Weights of a small CTC audio transcriber: widths [96, 112, 144, 176], 89.0 epochs.
Rows from block 7 of a small CTC audio transcriber, named by matrix and row number. Rows with one number belong to one channel. Each number is 128 + 24 x the weight over its row's rms, rounded and kept within 0 to 255. All counts start at 0.
After each channel's rows are labels from the 100 clips, of 14976, where the channel reaches its highest value: "strongest on" is what is common among them. Only what is clearly more common there than usual is listed. The data: short read English sentences (LibriTTS-R). In brackets: how many of the 100.
# convs0: first width-9 conv (model.blocks.7.convs.0.weight, 144x112x9, each kernel summed), inputs 0-111
# convs1: second width-9 conv (model.blocks.7.convs.1.weight, 144x144x9, transposed, each kernel summed), outputs 0-143

convs0.75 [ 86 149 142 117 141  95 144 118 114 126 104 121 140  80 124 132 121 105 114 150 116 128 144 150 121  97 133 127 143 159 129 124 127 113 139 102 123 166 101 143 162 135 131 155 163 158 128 162  53 122  97 121 162 121 136 143 106 128 163 139 114 127 156  86  90 103 124 122 124 113 107 133 135 121 123 162 115 147 103 121 143  94 125 109 121 124 148 118 172 122  69 143 107 123 116 113 147 137 148 128 170 174 111 151  77  89 125 133 116 120  43 120]
convs1.75 [133 117 123 123 133  80 137 106 123  96 131 134 132 103  82 126 148  40 137 120 148 145 127 131 120 109 122 127 137 168 125 149 100 120 111 143 147 114 124 111  72 100 150 134 105 120 145 108 133  95 141 140 157 131 106  98  98 166 116  93 158  68 101  84 113 165 104 125 167 147 126 122 121 104 114 131  96  93 124 120 117 143 149 121 114 122 150 140 114 117 137 139 108  67 112 120 173 167 120  57 140 139 138 115 111  88 110 141  70 117 167 122 110 143 134 132  75 169  97 120 130 125 140 130 124 116 121 127 124 143 139 115 148 126 132 118 108 104 151 122 158  92 146 118]
strongest on: voice: female (81); the word "of" (31)

convs0.34 [154 141  93 106 136  82  72 156 144 139  98 101 129 126 130 114 196 106 114 154  89 118 119 140 126 101  98 163 107 123 138 122  92 140  99 145 124 111 128 144 100 130 146 116  98 121  92 157 116  81 114 131 108 126 102 108 109 139 167 138  98 129  94 170 132 120  75 154 148 151 125 130 148 117 110 138 141 114  93 109  94 121 110 111 126 122 132 123  79 156 100 158  93 124 136 120 133 111 141 147 177 111  78 147 107 141 106 113 136 131 166 140]
convs1.34 [ 96 133 130 123 117  96 135 144 102 127 126 142 156 104 163 104 193 142 153  70  97 183 111 162 142 107 124 146 122 112 128  96 149  95 162 119 121 162 139 114 121 102 110 110 105 160 155 129 125 148 115 118 111 124 117 125 124 108 127 119  95 124  90 133 139  92 142  96  90 132 139 151 110 124 164  79 111 138 114 160 107 131  93  74 153 131 137 140  99 130 138 112 120 107 101 138 166  99 130 137 111 147  81 120 126 158 127 115 189 109 156 135  99  96  99 122 116 143 150 108  96 113 136 144 110 128  78 106 132 165 122  88 158 110 173 104 160 143 103 141 121 128 114 105]
strongest on: the word "not" (96)

convs0.21 [ 84 121  65 128 127 102  75 160 146 114  86 146 110 147 141 124 141 139 112 117 155 129 144 161 134 127 152 150 129 141 141 105  70 165 163 150 138 155 142  95 143 128  60 128 140 147 131 127 137 105  41 108 154  80 152 141 137 121 113 126 149 134 165 128 155 156 140 142 123 100 107 116 132 138 118 138 157 125 127  91 146 117 117 127 120 113 112 115 153 109 142 132 156 108 119 130  69  88 138 120 119 103 107 121 142 107 108 125 137 127 108 138]
convs1.21 [127 115 109 121 132 162 116 100 132 110 151 124 134 108 117  91 137 144 121  89 146 115 144 164 142 109 126 143  82 149 109 149 134 130 136 116 141 156  88 132 152 122 168  98 111 162 147 176  89 144 118 154 143  75 177 141 166  98  82  98 137 149 108 121 124 124  92 144  71  89 156 120 148 116 138 128 108 124  76  96 130  86  94 133 121 110 118 130 125 140  90 144  98 132 113 134 133 104 103 131 104 120 124 102 125 108 129 106 163  86  62 124 142 158 147 149  77 122 130 139 162  67 103 107 165 146 149 117 135 125 151 128 127 136 138 131 165 140 136 140 119 128 127 110]
strongest on: the word "not" (26)

convs0.1 [124 150 119 183 136  93 149 126 154 114 149 150 139 122  93 138 126  79 131 131 145 155 139 150 109 137 159 150 149 162 126 109  89  94 152 132 106 157 138  45 154 131 147 160  97  88  50 132 141 138 122 145 132  96 161 133  84  97 116 118 119 118 121 138 123 138 129 106 106 157 105  93 121 139 132 129 145 134 129 125 109 112 116 115 107  92  81 133  98 168 102 120 136 129 140 144 148  95 147 117 169 158 117 156 125 136 122 125 123 119 159 124]
convs1.1 [116 118 144 152 142  97 123  97 137 115 130 134 124 187 108 146 172 142 148  99 131 140 130 158  91 100 102 108 121 140 119 139 113 162 145 117 153 143 145 136 147 128 149 144 160 131 145 120 122 116 127 138 113 113 122 102 154 138 152  78 136 142 171 162  94  93 153 145  98 119 129 135 170 149 134  81 115 100 111 117 165 106 113  96  49  91 136 126 122 181 172 108 106 140 122 142 116 107 145 159 116 153 157 150 155 127 109 124 131 111 171 143 123 135 132 146 130 160 114 112 101 151  94  91 184 125 116 141 122 130 133 120 124  97  99 136 103 186  90 148 145 137  90 136]
strongest on: the word "he" (50)

convs0.98 [136 136 136 130 129 153 119 104 128 118 153 150 120 156 139 119 144 120 125 142  94 160 183  76  95 138 153 124  86 125  85 113 102 128 105 119  98  92 151 137 137 165 162 128 130 131 126 154  73 103 169 135 149 151 114 115  87 109 103  82 136 135 107  49 115 105 156 106 149 109 114 138  88 139 127 112 139 149 104 179 118 133  90  96 116 132 135 138 120 134 131 107 134 148 147 142 174 114 129 149 128 139 136 136 125 112 128 102 111  71 104 136]
convs1.98 [128 170 125 127 115 119 114 117 128 171 119 117 126 140 140 102  99  94 158 147 135 109  80 138 122 136 164 106 152 181  97 149 103 106 131 104 131 109 134 127 152  67  67 130  68 136 160 143 173 144 110  77 144 133 116  95 131 133 143 155  96 127  96 115 148 118 131 134 164 116 100 145 115 116  87 129 141 128 158 136 141 144 126 154 140 140 140 150 117 110 122  96 125 114 122 112 135 138 129 117 127 133  70  86 127 127  69 135 127 112 171 118 171 119  95 116  85 101 106 122 100 105  91  88 117 107  97  96 136  99 148 120 126 120 140 167  91 111 125 116 109 132 117 118]
strongest on: the word "you" (48)

convs0.35 [ 94 136 128 143 136 126 162 130 148  98 132  75 150  89 168 149 141 133 127  79 127 140 145 133 128 150 152 120 125 121 118 116 133  87 149 109 116 108 115 107 132 136 157  99 113 132 150 157  86 114 162 115 171 113 100 139 123  62 142  90 124 144 112 106 118 154 146 106 114 138 119 133 117 102 120 164 127 110 158 126 160 100 111  76 118 114 162 113  83 113 101  98 141 119 112 151 133 104 193 106 116 129 115 170 112 115 111 136  92  80 154 131]
convs1.35 [127 115 205 134  94 162 158 111 165 153 180 116 111 111 122 121 109 134 158 125 132 113  99 135 138 179 169 130 128 212  98 122 149 154 142 103 129 113 113 149 110 102 135 136 140 130 117 141 115 115 115 107 142 123 155  95 142 187 157 139 119 126 155 128 123 101 135 123 142 100 109 121 147 156 152 109 142 116  76 127 136 129 114 113 109 137 168 150 106 112 149  76 147 117 136 115 107 141 101 128 126 132 159 129 111 150 145 159 138 112 106 131  91 130 138 125 126 159  87 141 125 143  91  95 137  92  93 119 168  96 130 131 160 122 163 133 124 149 144 111 108 182 128 162]
strongest on: the word "the" (66)

convs0.58 [119 134 138 149 173 140 126 126 140 151 157  88 157 140 133  73 137 171 104 107 124 138 105 157 140 102 105 121 142 130 126 149  96 136 121 128 103 133 153 119 138 114 145 136 137 100 126  80  83 127 160 153  97 104 145 107  90  93 111 155  98 122  98 156 128  71  86 126 120  95  88 140 142 117 126 132 158 150 118  85 115 143  96 113 124  96  90 109  93  91 106  98  99 127 102 128 169 120 133  95  86 104 106 118 111 154 121 148 122 139 136 101]
convs1.58 [106 130 115 103 176 101 114 119 134 138 120 137 109 139 131 165 105 135 138 138 124 156 134 126  98 134 150 110 100  75 123 193 131 103 131 132 127 131 150 120 142  98 118 118 121 122 138 114 154 129 165 131 151 109 171 109 138 123 108  94 139 114 115 143 163 115 143 109 140 123 145 159  94 105 155 120 139 108 125 112  94 134 125 113 162  97  58  80 117 108 160 140 112 123 112 123 151 130 191 123  90 169 143 134 156 103 110 115 157 105  80 113 125 105 148 123 144 129 112 168 131 131 121 172  90  74 111 155  72 103 135 147 179 120 127 109 139 107 134 129 127 171 146 100]
strongest on: the word "you" (50)

convs0.119 [ 95 157 154 168 147  73 163 133 117 142 130 123 139 166 114 121 109 137 110 111 145 127 132 101  84 133 139 145 152 114 123 113 121 102 118 138 101 102 139  68 103 114 138 119  96  82 133 107 105 117 116 156 123 106 139  87  76 144  89 102 112 111 111  77 124 119 135 131 105 122 119 133 128  88  83 113 126 118  98 135  97 107  75 118 127 133 109 151 103 109  98  78 108 115 141  99 157 142 113 122 127 101 153 124 138 148 126  67 117  99 124 129]
convs1.119 [ 79 127 134 112 129 123  88 110 125 123 103 127 152 116 160  92 122 114  96 122 127 138 134 149  63  79 176  76 116 102 151 144 100 114 143 167 132  97 147 149 120 162 126 141 109 113 124 132 171 144 143 103 162 163 122 132 135 157 133 122 135  77 143 133 157 118 156 144  99 159  94 140 108 152 138 175 177 129  94 135 123  64 132 121 108 117  77  98 159 151 113 134 108 105 125 127  86  92 137 106  91 135 108 145 144 116 130 154 119 116 162 119 130 123  78 126 114 145 125 115 117 132 117 134 161 129 133  86 144 146 138 110 129 122 105 135 117 150 138 110 134 134 154  72]
strongest on: the word "he" (57); the word "was" (27)

convs0.37 [ 93  91 127 114 148 104 164 111 116 165 109 112 119 117 136 134  83  75 153 128 108 105 156 152 106 131 154 112 106 134 136 111 139 124 139 134  79 139 149  86 121 121 122 114 131  45 103 129 102  54 116 137 131 159 125  74 160  95 146  99 129 141 125 113 120 102 170 151 100 161 103 112 126 110  76 157 127 110 150 116 126 107 157 126 131 120 154 128 123 109 107 115 134 152 138 162 109 113 135 126 108 126 130 140 143 171 120 145 129 130 122 151]
convs1.37 [159 106 119 110 104 129 117  86 135 151 120  87 134 102 116 138 142 111 118 101 100 188 148 135 162 141 113 107 108 122 125 163 166 126 131 100 102 133 117 137 101 133 145 164 125 129 104  96 109 110 108 106 109 152 129 116 112 137 145  97 110  88 124 112 158 146  92 114 105 118  84  94 146 105 171 119 147 122 123 138 102  86 148  69 107 163 163 112 137 133 143 122 147 116  86 155  97 123 113  93 130  74 115 122 100  91 150 116 123 123 140 134  76 149 139 113 109 154 125  81 139 118 102 140 142 110 163 166 153 156 123  95 146  97 105 120 119 176  96 145  84 123 143 125]
strongest on: voice: female (84); the word "i" (56)

convs0.15 [148  87 150  95  91 171 136 110 105 137 151  75 110  89 138  84 110 143 139 144 134 109 141 121 126 139 107  94 146 117 129  91 165 117 106  91 115  97 114 151 124 132 108 113 144 129 142 159 111 164 137 141 120 138 110  95 105 124 105 115 128 138 123 105 133  87 110 116 107  92 100 153 162 101 133 131 112 121  89 153 122 124 127 128 160 153 135  75 100 135 160 139 144 113  88 159 126 138 156 171 146 111 146 115 120  87  80 105 136 109 122  69]
convs1.15 [134 148 139 129 153 149 120 129 152 128 137 118 116  93 150 125 119 140 158 165 111  76  94  93 143 162 114 114 136 140 110 111 137 106 111 128 123  98 163 160 152 172 120 133 129 131 122  97 106  98  95 106 119 155  92 137  91 111 123 154 109  97 121 133 152 117 113 159 147 116 117 158 139 102  91 141 128 123 132 130 131 151 118 144 148 159  87 129 167 142 118  69 134 142 141 130 116 115 134 156 129 125 113 143 125 143 158 152 116 157 116  84  96 136 101 134 127 104 112 109  99 134 161 130  36  92 119 104 152 128 161  80 110 122 140 147 120 100  85  81 165 137  73 129]
strongest on: the word "is" (25)

convs0.82 [145 138 128 133  89 164 107 142 103  98 136 135  82  97 174  94 132 101 111 134 138 142 179 121 130 110 143 113 118 118 127 148 131 117 149 112 132 134 121 127 135  90   3 116 122 110  88 142 144 149 115 122 161 137 133 126 142 116 146  71  98 127 149 157 115 136 111 134 139 140 139 168 116 135 127 152 145 149 120 184  97 134 114 111 143 105 134 133 111 126 111 118 127 133 117 131 133 109 150 123 121 122 106 110 148 101 104 153  98 104 106  83]
convs1.82 [137 120 125 119 142 119 109 111 115  92 110 132 131 122 100  72 121 119  58 129 136 116 135 133 145 103 141 131 127 125  84 127 130 113 145 114 116 113 152 138 160 109 126 112 111 102 138 121 124 184 117 132 129 130 143  88  95 133 110 124 117 116 103 139 165 153 136 117 161 133 137 105 107 184 101 145 133 146  38 139 151 157 129 158 123 139 136  66 113  95 111 118  86 120  99 101 175 142 143 115 131 109  79  89 120 150 139  66  99 142 104 122  95 167 164 155 132 117 142 101  82 127 124 109 133 122 135 118  82 112 122 143 118 128 162 155 132 132 140 124 110 146 118 126]
strongest on: the word "the" (60)

convs0.0 [121 121 119 121 146 110 148 128 113 148 128 103  81 108 100 131 140 108 153 108 115 121 143 149 113 127 143  86 127  96 144  70 101 133 123 105  90 132 146  64  86 102 129  94 132  35 135 106  91 111 103 134 123 128 115  63 137 101 149 121 127 123 117  95 101 108 126 116 132 135  72  77 134 108  82 138 126 127 129 108  82 116 133 105 145 130 120 145 105 115 101 119 117 152 141 155 119 118 144 144 144 124 138 143 119 147  92 116 120 112 132 138]
convs1.0 [132 103 112 122  97 141  96 107 121 134 147 114 115 122 151 147 173 117 144 128  97 162 131 135 135 148  86 114 147 142 120 185 154 126 156 114 113 129 118 101 110 148 146 135 132 122 131 100 134  83 105 127 113  89 116 114 113 128 138  63 128 101 110 134 128 122 111 140 135 141  98  86 135  89 196 153 123 121 150 103  71 109 134 107 113 166 164 109 131 143 153 126 168 106  62 125  89 104 101  98 144 113  85 150 120 125 155 104 100  94 130 116 126 131 146 108  98 139 109  66 149 122 110 129 124 119 121 115 144 145 139 103 110 125 139 118  96 156 115 135  78 103 106  98]
strongest on: voice: female (91)

convs0.93 [116 150 125 135 111 102 122 138 130 106  95 135  99 129 148 110 138 115  98 126  82 130 121 136 136 161  82  94 109 193 130 139 108  83 126 170 159  89 155 136 129 132 157 153 111 179 110 113 129  83 174 111 131 139 135 135  98  71 114  83 128 113 121 165 111  92 140  88 137 127 144 143 127 133 130 142 141 123 140 130 148 104 102 131 115 110 134 125 114 163 107 136 100  93 105 116 138  97 122 113 138 149  65  88 122 103  99 126 103 116  98 140]
convs1.93 [ 88 142 119 109 131 127 143 127 125 138 129 164 120 152 137 122 155 179 138 112 169  80 168 113 145  97 143 109 141 108 103 143 140 107 131 122 139 141 188 151 148 129 128 110 129 151  88 137 114 126 132  86 100 117 149 115 130 180  96 111 123 108 127 158 115 126 130 123 137 158 119 127  71 117 120 144 122  88  79 145 101  67 148 153 137 134 174 149 129  86 124 149 111 150 154 176 113  99 143 160 145 119 129 126 117 132 114 119 101 140 122 128  70 113 122 151 120 111 102 144 106 164 126  91 120 126 115 142  76 125 104 118 132 109 111 117 129 104 134 176 115 153  79  86]
strongest on: the word "the" (59); the word "of" (28)

convs0.124 [ 88 116 165 145 136 110 165  97 126 124 147 101 132 133 112 118 134 147 131 135 160 141 142 112 126 123 117 142 146 108 122 117 155 113 115  98 129 104 127  93  97 134 113 142 123  92 130 113  96 156 131 156 108 115 174 101  89 134  87 143  91 111 105  66 120 119  91 137 154 139  99 136 138  62  87 136 123 126 104 139 116 179  97 116 131 168 118 102 116 123  90 113 102  89 131 104 154 125 126 127 120 112 148  93 112 126 123  63 130  98 117  82]
convs1.124 [115 169 143 127 129 141  86 138 138 105  89 130 166 127 176 109  81 122 119 128 116  80 131  92  46 121 150 106 114 107 140 132 104  99 134 151 137 145 118 102 119 137 144 150 118 141 120 119 165 143 140 105 159 185 152 127 104 164 120 126 120 104 152 112 121  93 144 138 141 160 137 157 107 103 155 147 162 122  95 124 123 108 125 136  99 143  67 149 153 131 104 115 133 126 144 108  82  91 131 135 105 113 156 121 161 128 164 138 138 127 128  93 162 147  67 117 143 151 124 139 160 121 135 145 103  71 120 127 145 129 185 116 135 124 124 128 125 137 141 122 163 146 136 100]
strongest on: the word "you" (43)

convs0.84 [101 114 138 106  83 163 138 139 131 103 104 125 117 114 112 116 136 141 132 102 136  81 113 124 151 124 115 182 142  92 143 141 157 119 120 121 148 119 175  93 104 132  74 111 152 132 158 148 125 113  83  78 107  76 129 115 115 111 119 142  94 154 109 133 132 145 136 162 101  89 160 136 148 107 108 142 124 122  93  85 128 131  86 134 114 129 120  88 143 127 113 130 113 148 110 115  63 118 131 100 116  84 103  99 116  88  94 111 127 127 131 115]
convs1.84 [159 164 100 122 116 148 105 172 133 124 126 101 134 175 178 129  98 125  77 133 114 121 114 119 153 145 113 164  90 133 111 111 111 146  92 156 119 110 101 106 137 118 133 151 128 147 139 172 109 163 145 152 148 130 133 134  94 116 111 107 153 117 135 146 128 142 122 107  83 138 126 154 168 131 130 138 139 133 139 108 116 118 112 106 109 120  69 127 133 134  75 143 145 119 124 118 121 105 136 137 118 127 155 133 126 144 122 139 157 141  28 131 131 150 134 138 112 120 146 152 124 130 168 121 147 165 138 141  63 123  97  95  99  96 140  89 116 133 170 119 146 102 173 164]
strongest on: voice: female (82); the word "what" (45)

convs0.121 [130 136 135 100 144 153 136 137 148 164 113 153 117 183  87 136 135  62 132 133 123 116  94  95 146 130 113  98 144 131 136 152 157 112 127 108 111 125 144 133 145 108 145 154 170 108  88 138 134 135 152 145 100 126 112 127  90  82 152 107 115 160  69  98 129 120  89  60 166 135 120 110 118 154 126 135 150 164 153 138 145 101 123 150 100 135 127 145 135 168 141 107 123 139 149 126  91 162 144 138 134  99 150  77  90 115 121 111 147 135 140 122]
convs1.121 [133 107 153 135 164 113 153 128 162  93 117 154 155 182  76 124 103 136 141 177 103 150  82 140 111 151 107 137 137 137 147  91 136 143 108 118 143 107 159 137 113 112 160 195 160 107 119 166 154 113 122 140  57 147 102 125 118 146 114 145 149 136 158 122 110 158 118 115 135 164 129 119 155  91 133 100 112 128 144 134 113 145 122 151 109 157 146 185 139 126 141 114  70 135 136 170 138 152 144 131 136 126 128 127 148 160  94 128 155 147 154 110 160 146 146 128 170  71 154 125 144 138 142 121 102 131 137 121 160 150 125  99 108 111 135 156 171 115 127 110 130 130 151 137]
strongest on: voice: female (81)

convs0.117 [ 98  84  89 106 117 117 105 135 150 103 117 119 130 115 134  61 138  77 164 139 186 102 125 150 122 112 100 157 137 126 141  95 130 127 146 135 162 101 128 125 146 160 120 123 136 140 118 105 152  93 133  80 134 132  84 134 108 148  99 149 138 144 147 131 104  97 100  76 147 153 136 170 180 113 112 149 129 130 135  94 137 149 114  90 140  89 107 125 129 125 127 117 102 159 117 129 137  82 113 140 135 146 134 132 104 120  90 110 116 163 171 136]
convs1.117 [176 116  98 122 139 138 148 143 139 126 122 110 140 134 130  93 146 140 131 104 116  92 145 115 126 129 159 125 159 127 155 102 105 105 135 120 133 156  86 167 145 131 101  98 143 217 119 139 126 112 153 122 144 143 151 106 159 141 122 141 100 135 147 151 122 136 155 125 132 163 106 129 135 166 113 145 126 129 149 105 103  94  14 120 132  87 142  93 119 121  87 117 136 117 141 107 108 112 160 126 142 119  85 103 120 129 115  57 141 111 154 115 132 132  96 102 110 132 100 130  99 103 117 108 157 109 115 131 109 118 129 102 122 110 135 163 124 135 172 143 149 138 107 127]
strongest on: the word "not" (35)

convs0.131 [102  89  97 158 173 116 149 103 133 134  62  75  94 130 118 152 118  89 159 116 109 127 101 135 149 141 132 140 133 133 119 161 141 137 144 144 131 140 152 175 131 108 150  88 141 105 124 104 108  97 106 140  84  89 156 136 181 141 118 108 167 103 165 153 129 120 106 108 132 147 135 128 112 124 146  96 143 139 177 114 138 121 141 133 154 136 116 121 127 142 136 133 140  84 175 118 127 127 150 138 119 118 149 149 181 179 128 172 129 138 124 133]
convs1.131 [120 115 124 125  93 117 143 100 158 124  98 140 128  56 130 143 123 161 166 126 136 154 115 118 153 142 125 127  88 113 159 151 146 126 161 151 122 119 128 150  72 161 140 135 114 161 148  89  97 116 150 137 126  34 148 123 120  85 108 168 136 120 119 127 149 127 135 132 123  89 139 151 179 154 152 143 127 126  94 139 134 136 130 126 152 136 144  81 158 129 153 121 128 147 161 141 131 129 143 102 123 160 125 136 114 134 141 156 134  81  83 143 103 142 142 121 148 103 135 133 158 155 114 160 126 137 168 171 135 145 119 126 162 125  77 110 154 148  88 157 117 133 142  96]
strongest on: the word "not" (25)

convs0.10 [ 47 148 148 128 124 138 147 132 137  95 135 132 101 139 129 113  93 125 115 108 138 177 100  81 134 133 157 129  92 104 108 115 125 116 143 114 147 146 109  81 119 109 129 137 128 129 145 126 133 114 109 141 168  85 113 176 138 106 146 117  97 145 169 157 128 135  93 104  92  68 123 114  91 144 138 125 136 140 135 114 140 128 156 122 109  88 145 150 129 169 131  78 157 145 150  96 126 146 177 136 172 144 139 141 156 131 100 149 114 118 120 143]
convs1.10 [ 82  93 114 134 122 153 149 157 148  92 133 116  87 122 105 165 108 125 119 136  88 132 110 168 135 143 102 117 168 132 113  80  97 111 161  98 101 124 119 136 141 110 120 105 102 145 153 142 119 139 119 122 124 134 140  91 139 145 107  66 108 179  92 130 116 134 125 118 121 147 126 141 162 141 127 140 133  87 121 141  82 147 141 112  69 109 127 164 150 116 130 118  94 124 121 134 116 136 149 141  93 145 150 111 106 102 124 140 180 146 142 132  93 178 193 139 160 118 153 116 110 110 118 127 148 115 107 125  89 114 120 135 136 122 126 138  90 170 112 149 104 152  79 165]
strongest on: the word "the" (65)

convs0.102 [ 91 135 125 137 133  73 169 123 122 138  90 125 143 146 148 125 110  84 131 115 132 108 159 149 119 142 147 114 123 117 122 126 120  99 129 112 100 106 145  36 100  88 136 116 122  60 105 102 146 104  70 115 130 149 101 124 140  85 140 117 110 140 140 109 110 153 148 137 127 150  72 109 121 133  97 154 120 115 162 124 100  94 120 125  99 113 143 130 132 147 113 114 131 144 128 174 116 121 144 133 190 155 103 130 138 129 118 119 112 117 149 131]
convs1.102 [116  93 135 121 129 106 141  86 120 158 119 106 133 144 137 134 178 111 133 111 112 153 149 153 107 121 125 127 116 131 116 143 161 105 156  88 114 129 142 111 109 160 157 154 122 121 154 161 132 140 120 120 126 102 103 114 141 139 147  86 119 160 132 123 129 139 126 138 113 114  72  98 131 138 146 114 147 129 105 119 121 124 132  77  92 144 138 121 122 136 144 136 144 114  88 130  61 124 119 119 118 106  87 158 118 122 175 140  99 103 132 164 104  99 167 130 137 161 134 118 144 137  91 118 175 108 108 142 182 182  97 110 179 115 130 146 138 149  76 151  87 111  72  90]
strongest on: voice: female (84)

convs0.127 [ 75 121 159  90  79 131 147 137  76 152 116 117 156 155 139 153  79 117 117 142 127 127 123 155 168 154  93 114 170 142 121 159 142  79 121 163 128 109  85 141 167  96 117 127 129 149 119 115 101 117 118 129 112 102 122  89 108 102 144 142 108 153 115  81  86 148 129 109  88 114 102 121 159 120 137 147 128 151 140 138 143 106 146 173  82 114 133 112 149 127 134 100 134 127 111 127 134 160 114 111 132 133 114  99  67 145 145 106 119 148 129 123]
convs1.127 [107 120 108 137 123 103  98 160 175 124 105  89 125 124 115 142  76  75 128 155 120 102 172 152 124 142 116 131 140 130 103  78 116  76 145 121 126 114 175 111 139 129 132 132 125 126  84 128  85 112 108 123 111 180  78 141  89 110 101 127 122 133 127 121  89 140 111 118 112 106 111 133 116 123 109 139 146 131 120 156 130  85 143  94 135 136 116 120 126  91 114 189 109 153 120 170 146 120 106 122  69 116 119 155 112 135 164 111 121 144 115  95  99 130 116 137 110 150 118  87 110 140 142  55 124 139 126 145 139 136 132  64 101 117 119 135 108 134 140 135 131 121 139 162]
strongest on: voice: female (89)

convs0.137 [ 80 150 125 137 144 110 173 105 133 125 118 116 135  79 134 106  97 102 122 148 172 133 106 145 125 132 130 123 132  55 125 160 122 115 120 107 153  77 144  97 134 106 130  57  37 104 101 119 130 159 123 134 130 111 132 147 124 117 165  71 114 115 131 174 115 138 104 139 128 148 116 144 110 119 155 142 125 111 144 143 129 136 135 143 126 122 154 149  95 138 136 137 138 120 148 116 129 118 158 135 105 110  84 122 163 107 125 151 133 154 119 103]
convs1.137 [ 97 134 118 136  97 125 143  89 146 108 110 126 152  85 119 140  97 130 110 138 122 130 117 105  98  61 142 137 106 111  70 149 172 145 155 122 126 120 144 132 107 106 152 130  91  89 117 128 124 151 138 135 131 100 134 139 151 114 125 113 135 159  87 117 124 133 143 131 130 107 132 128 124 168 183 103 154  83 114 102  91 140 108  98 127 129 113 107  35 107 154 137  72 134 152  67 137 122  89 139  82 136 142 132 145 116 138 133 155 115 145 133  68 139 148 112 144 132 143 117 103 109 114 152 130 100  93 101 119 149 143 144 149 101 128 136 127 133 123  92 135 129 126 138]
strongest on: the word "think" (32); the word "of" (26)

convs0.77 [118 124 135  85  88 152 141 141 108 119 126 121 141 111 118 102  97 136 138 118 166  90 148 139 123 145 129 172 111 113 138 148 162 109 106 133 163 112 121 125 140 117 101  92 123 137 136 145 135  85 121  71 110 107 111 113  99 120 109 135  77 144 127 126 111  49 120 158 118 113 148 147 163 104 121 106 112 120  72 129  63 132  68 117 130 144 171 125 125 115 125 128 107 154 137 132 115 154 109 128 109  94  98 144 138 143 112 109  76 126 122 145]
convs1.77 [137 145 140 111 146 121 103 184 150 129 114  82 100 161 131 121 118  96 124 110 107 114 116 182 123 160 128 117 145 125 107 116  98  91 101 152 118 139  61 156 138  97 121 150 126 171 119 141 107 121 167 129 129 160 105 123 142 135 113 137 122 109  98 153 150 139 111 119 107 174 147 131 155 134 122 116  75 138 112 121 117 112  75 109 136 132  91 136 138 135  96 141 100 125 117 132 113 113 131 132 118 107  83 134 125 136 132  89 131 129 150  94 124 162 109 146 112 117  78 123 117 104 174 107 145 149 107 141 106 114 111  93  85 122 145  96  95 162 183 151 146  91 136 184]
strongest on: the word "yes" (45)

convs0.68 [160 127 137 104 130 145 126 118 121 110 138  99 164 132 112 131 128 105 152 119 102 138 142  95 117 148 122 128 155 123  95  87 122 116 117 104 134 136 132 124  94 101 165 113 150 118  48 154 152  70 180 177 114 133 110 136 106 121  98 137  94 142 126 146 122  77 107  94 159 118  89 137 108 141 131 107  89 119  81 153  70 147 120 106 154 131 126 127 123 116 117 135 126 109 156 144 181 151 159 156 130 103 118 150 149 148 111 131 114 140 131 108]
convs1.68 [143 139 145 112 159  92 139 145 129 145  95 144 145 129 109 111 128 128 133 171 121 104  85 122 142 146  98 132 145 175 120 183 101 123 155 149 114 116 136 131 146 155  85 124 110 160 133 149 115  79 143 133  98 153 139 105 164 135 131 113  93 149  68 108 105 143 126 127 177 128 157 122 151 115 181 112 125 133 156 124 134 143 141 133 174 136 143 101 121 139 130 143 121 125 127 136 128 142 149 151 146  96  71 137 128 112  77 117 144  99 139 150 123 165  92 107 158  89 115 121  80  96 132 162 137 109 106 101 147 155 161 165 131 142 169 169  92 137 115 117 158 150 121 158]
strongest on: the word "no" (35)

convs0.133 [170 103 120 155 125 159  83 117 118 122 132  97 146 115 179  99 146 106 130 102 121 117 173  78 126 110 129  88 101 102 109 123 126 156 175 101 130 129 112 151  85 167 127 116 103 121  93 148 138 125 126 152 140 142 127 137 130 105 144 148 134 112 126 129  65 105 134  99 136 153  92 141 105 143 140 101 134 100 122 170 113 148 130 151 145  98 141 126  95  88  85 155 130 121 131  81 126  95 170 125 144 106 137 132 121 110 106 156 107  99 131  82]
convs1.133 [152 134 140  89 112  76 129 125  96 118  83 159 112 143  77 139 147 140 137 151 150 113 101 125 147 140 131 166 157 152  75 155 154 110 172 120 140 105 120 133 150 111  83 115 123 138 134 105 139 154  99 106  85 121 156  96 172 118 117 137 111 140  48 135 146 138 151 111 162 147 147  81  87 156 148 121 104 122 135 117 129 129 122 166 154 139 129 132  78 102 142  93 121 112 129 101 116 166 138 111 133  87  99 111 102 121 110 118 105 121 129 127 125 134 135 150 125 124 120 123 113  97 122 162 123 144 132  80 104 101 120 173 100 121 141 123 133  70 130  99 110 148 130 117]
strongest on: the word "the" (60)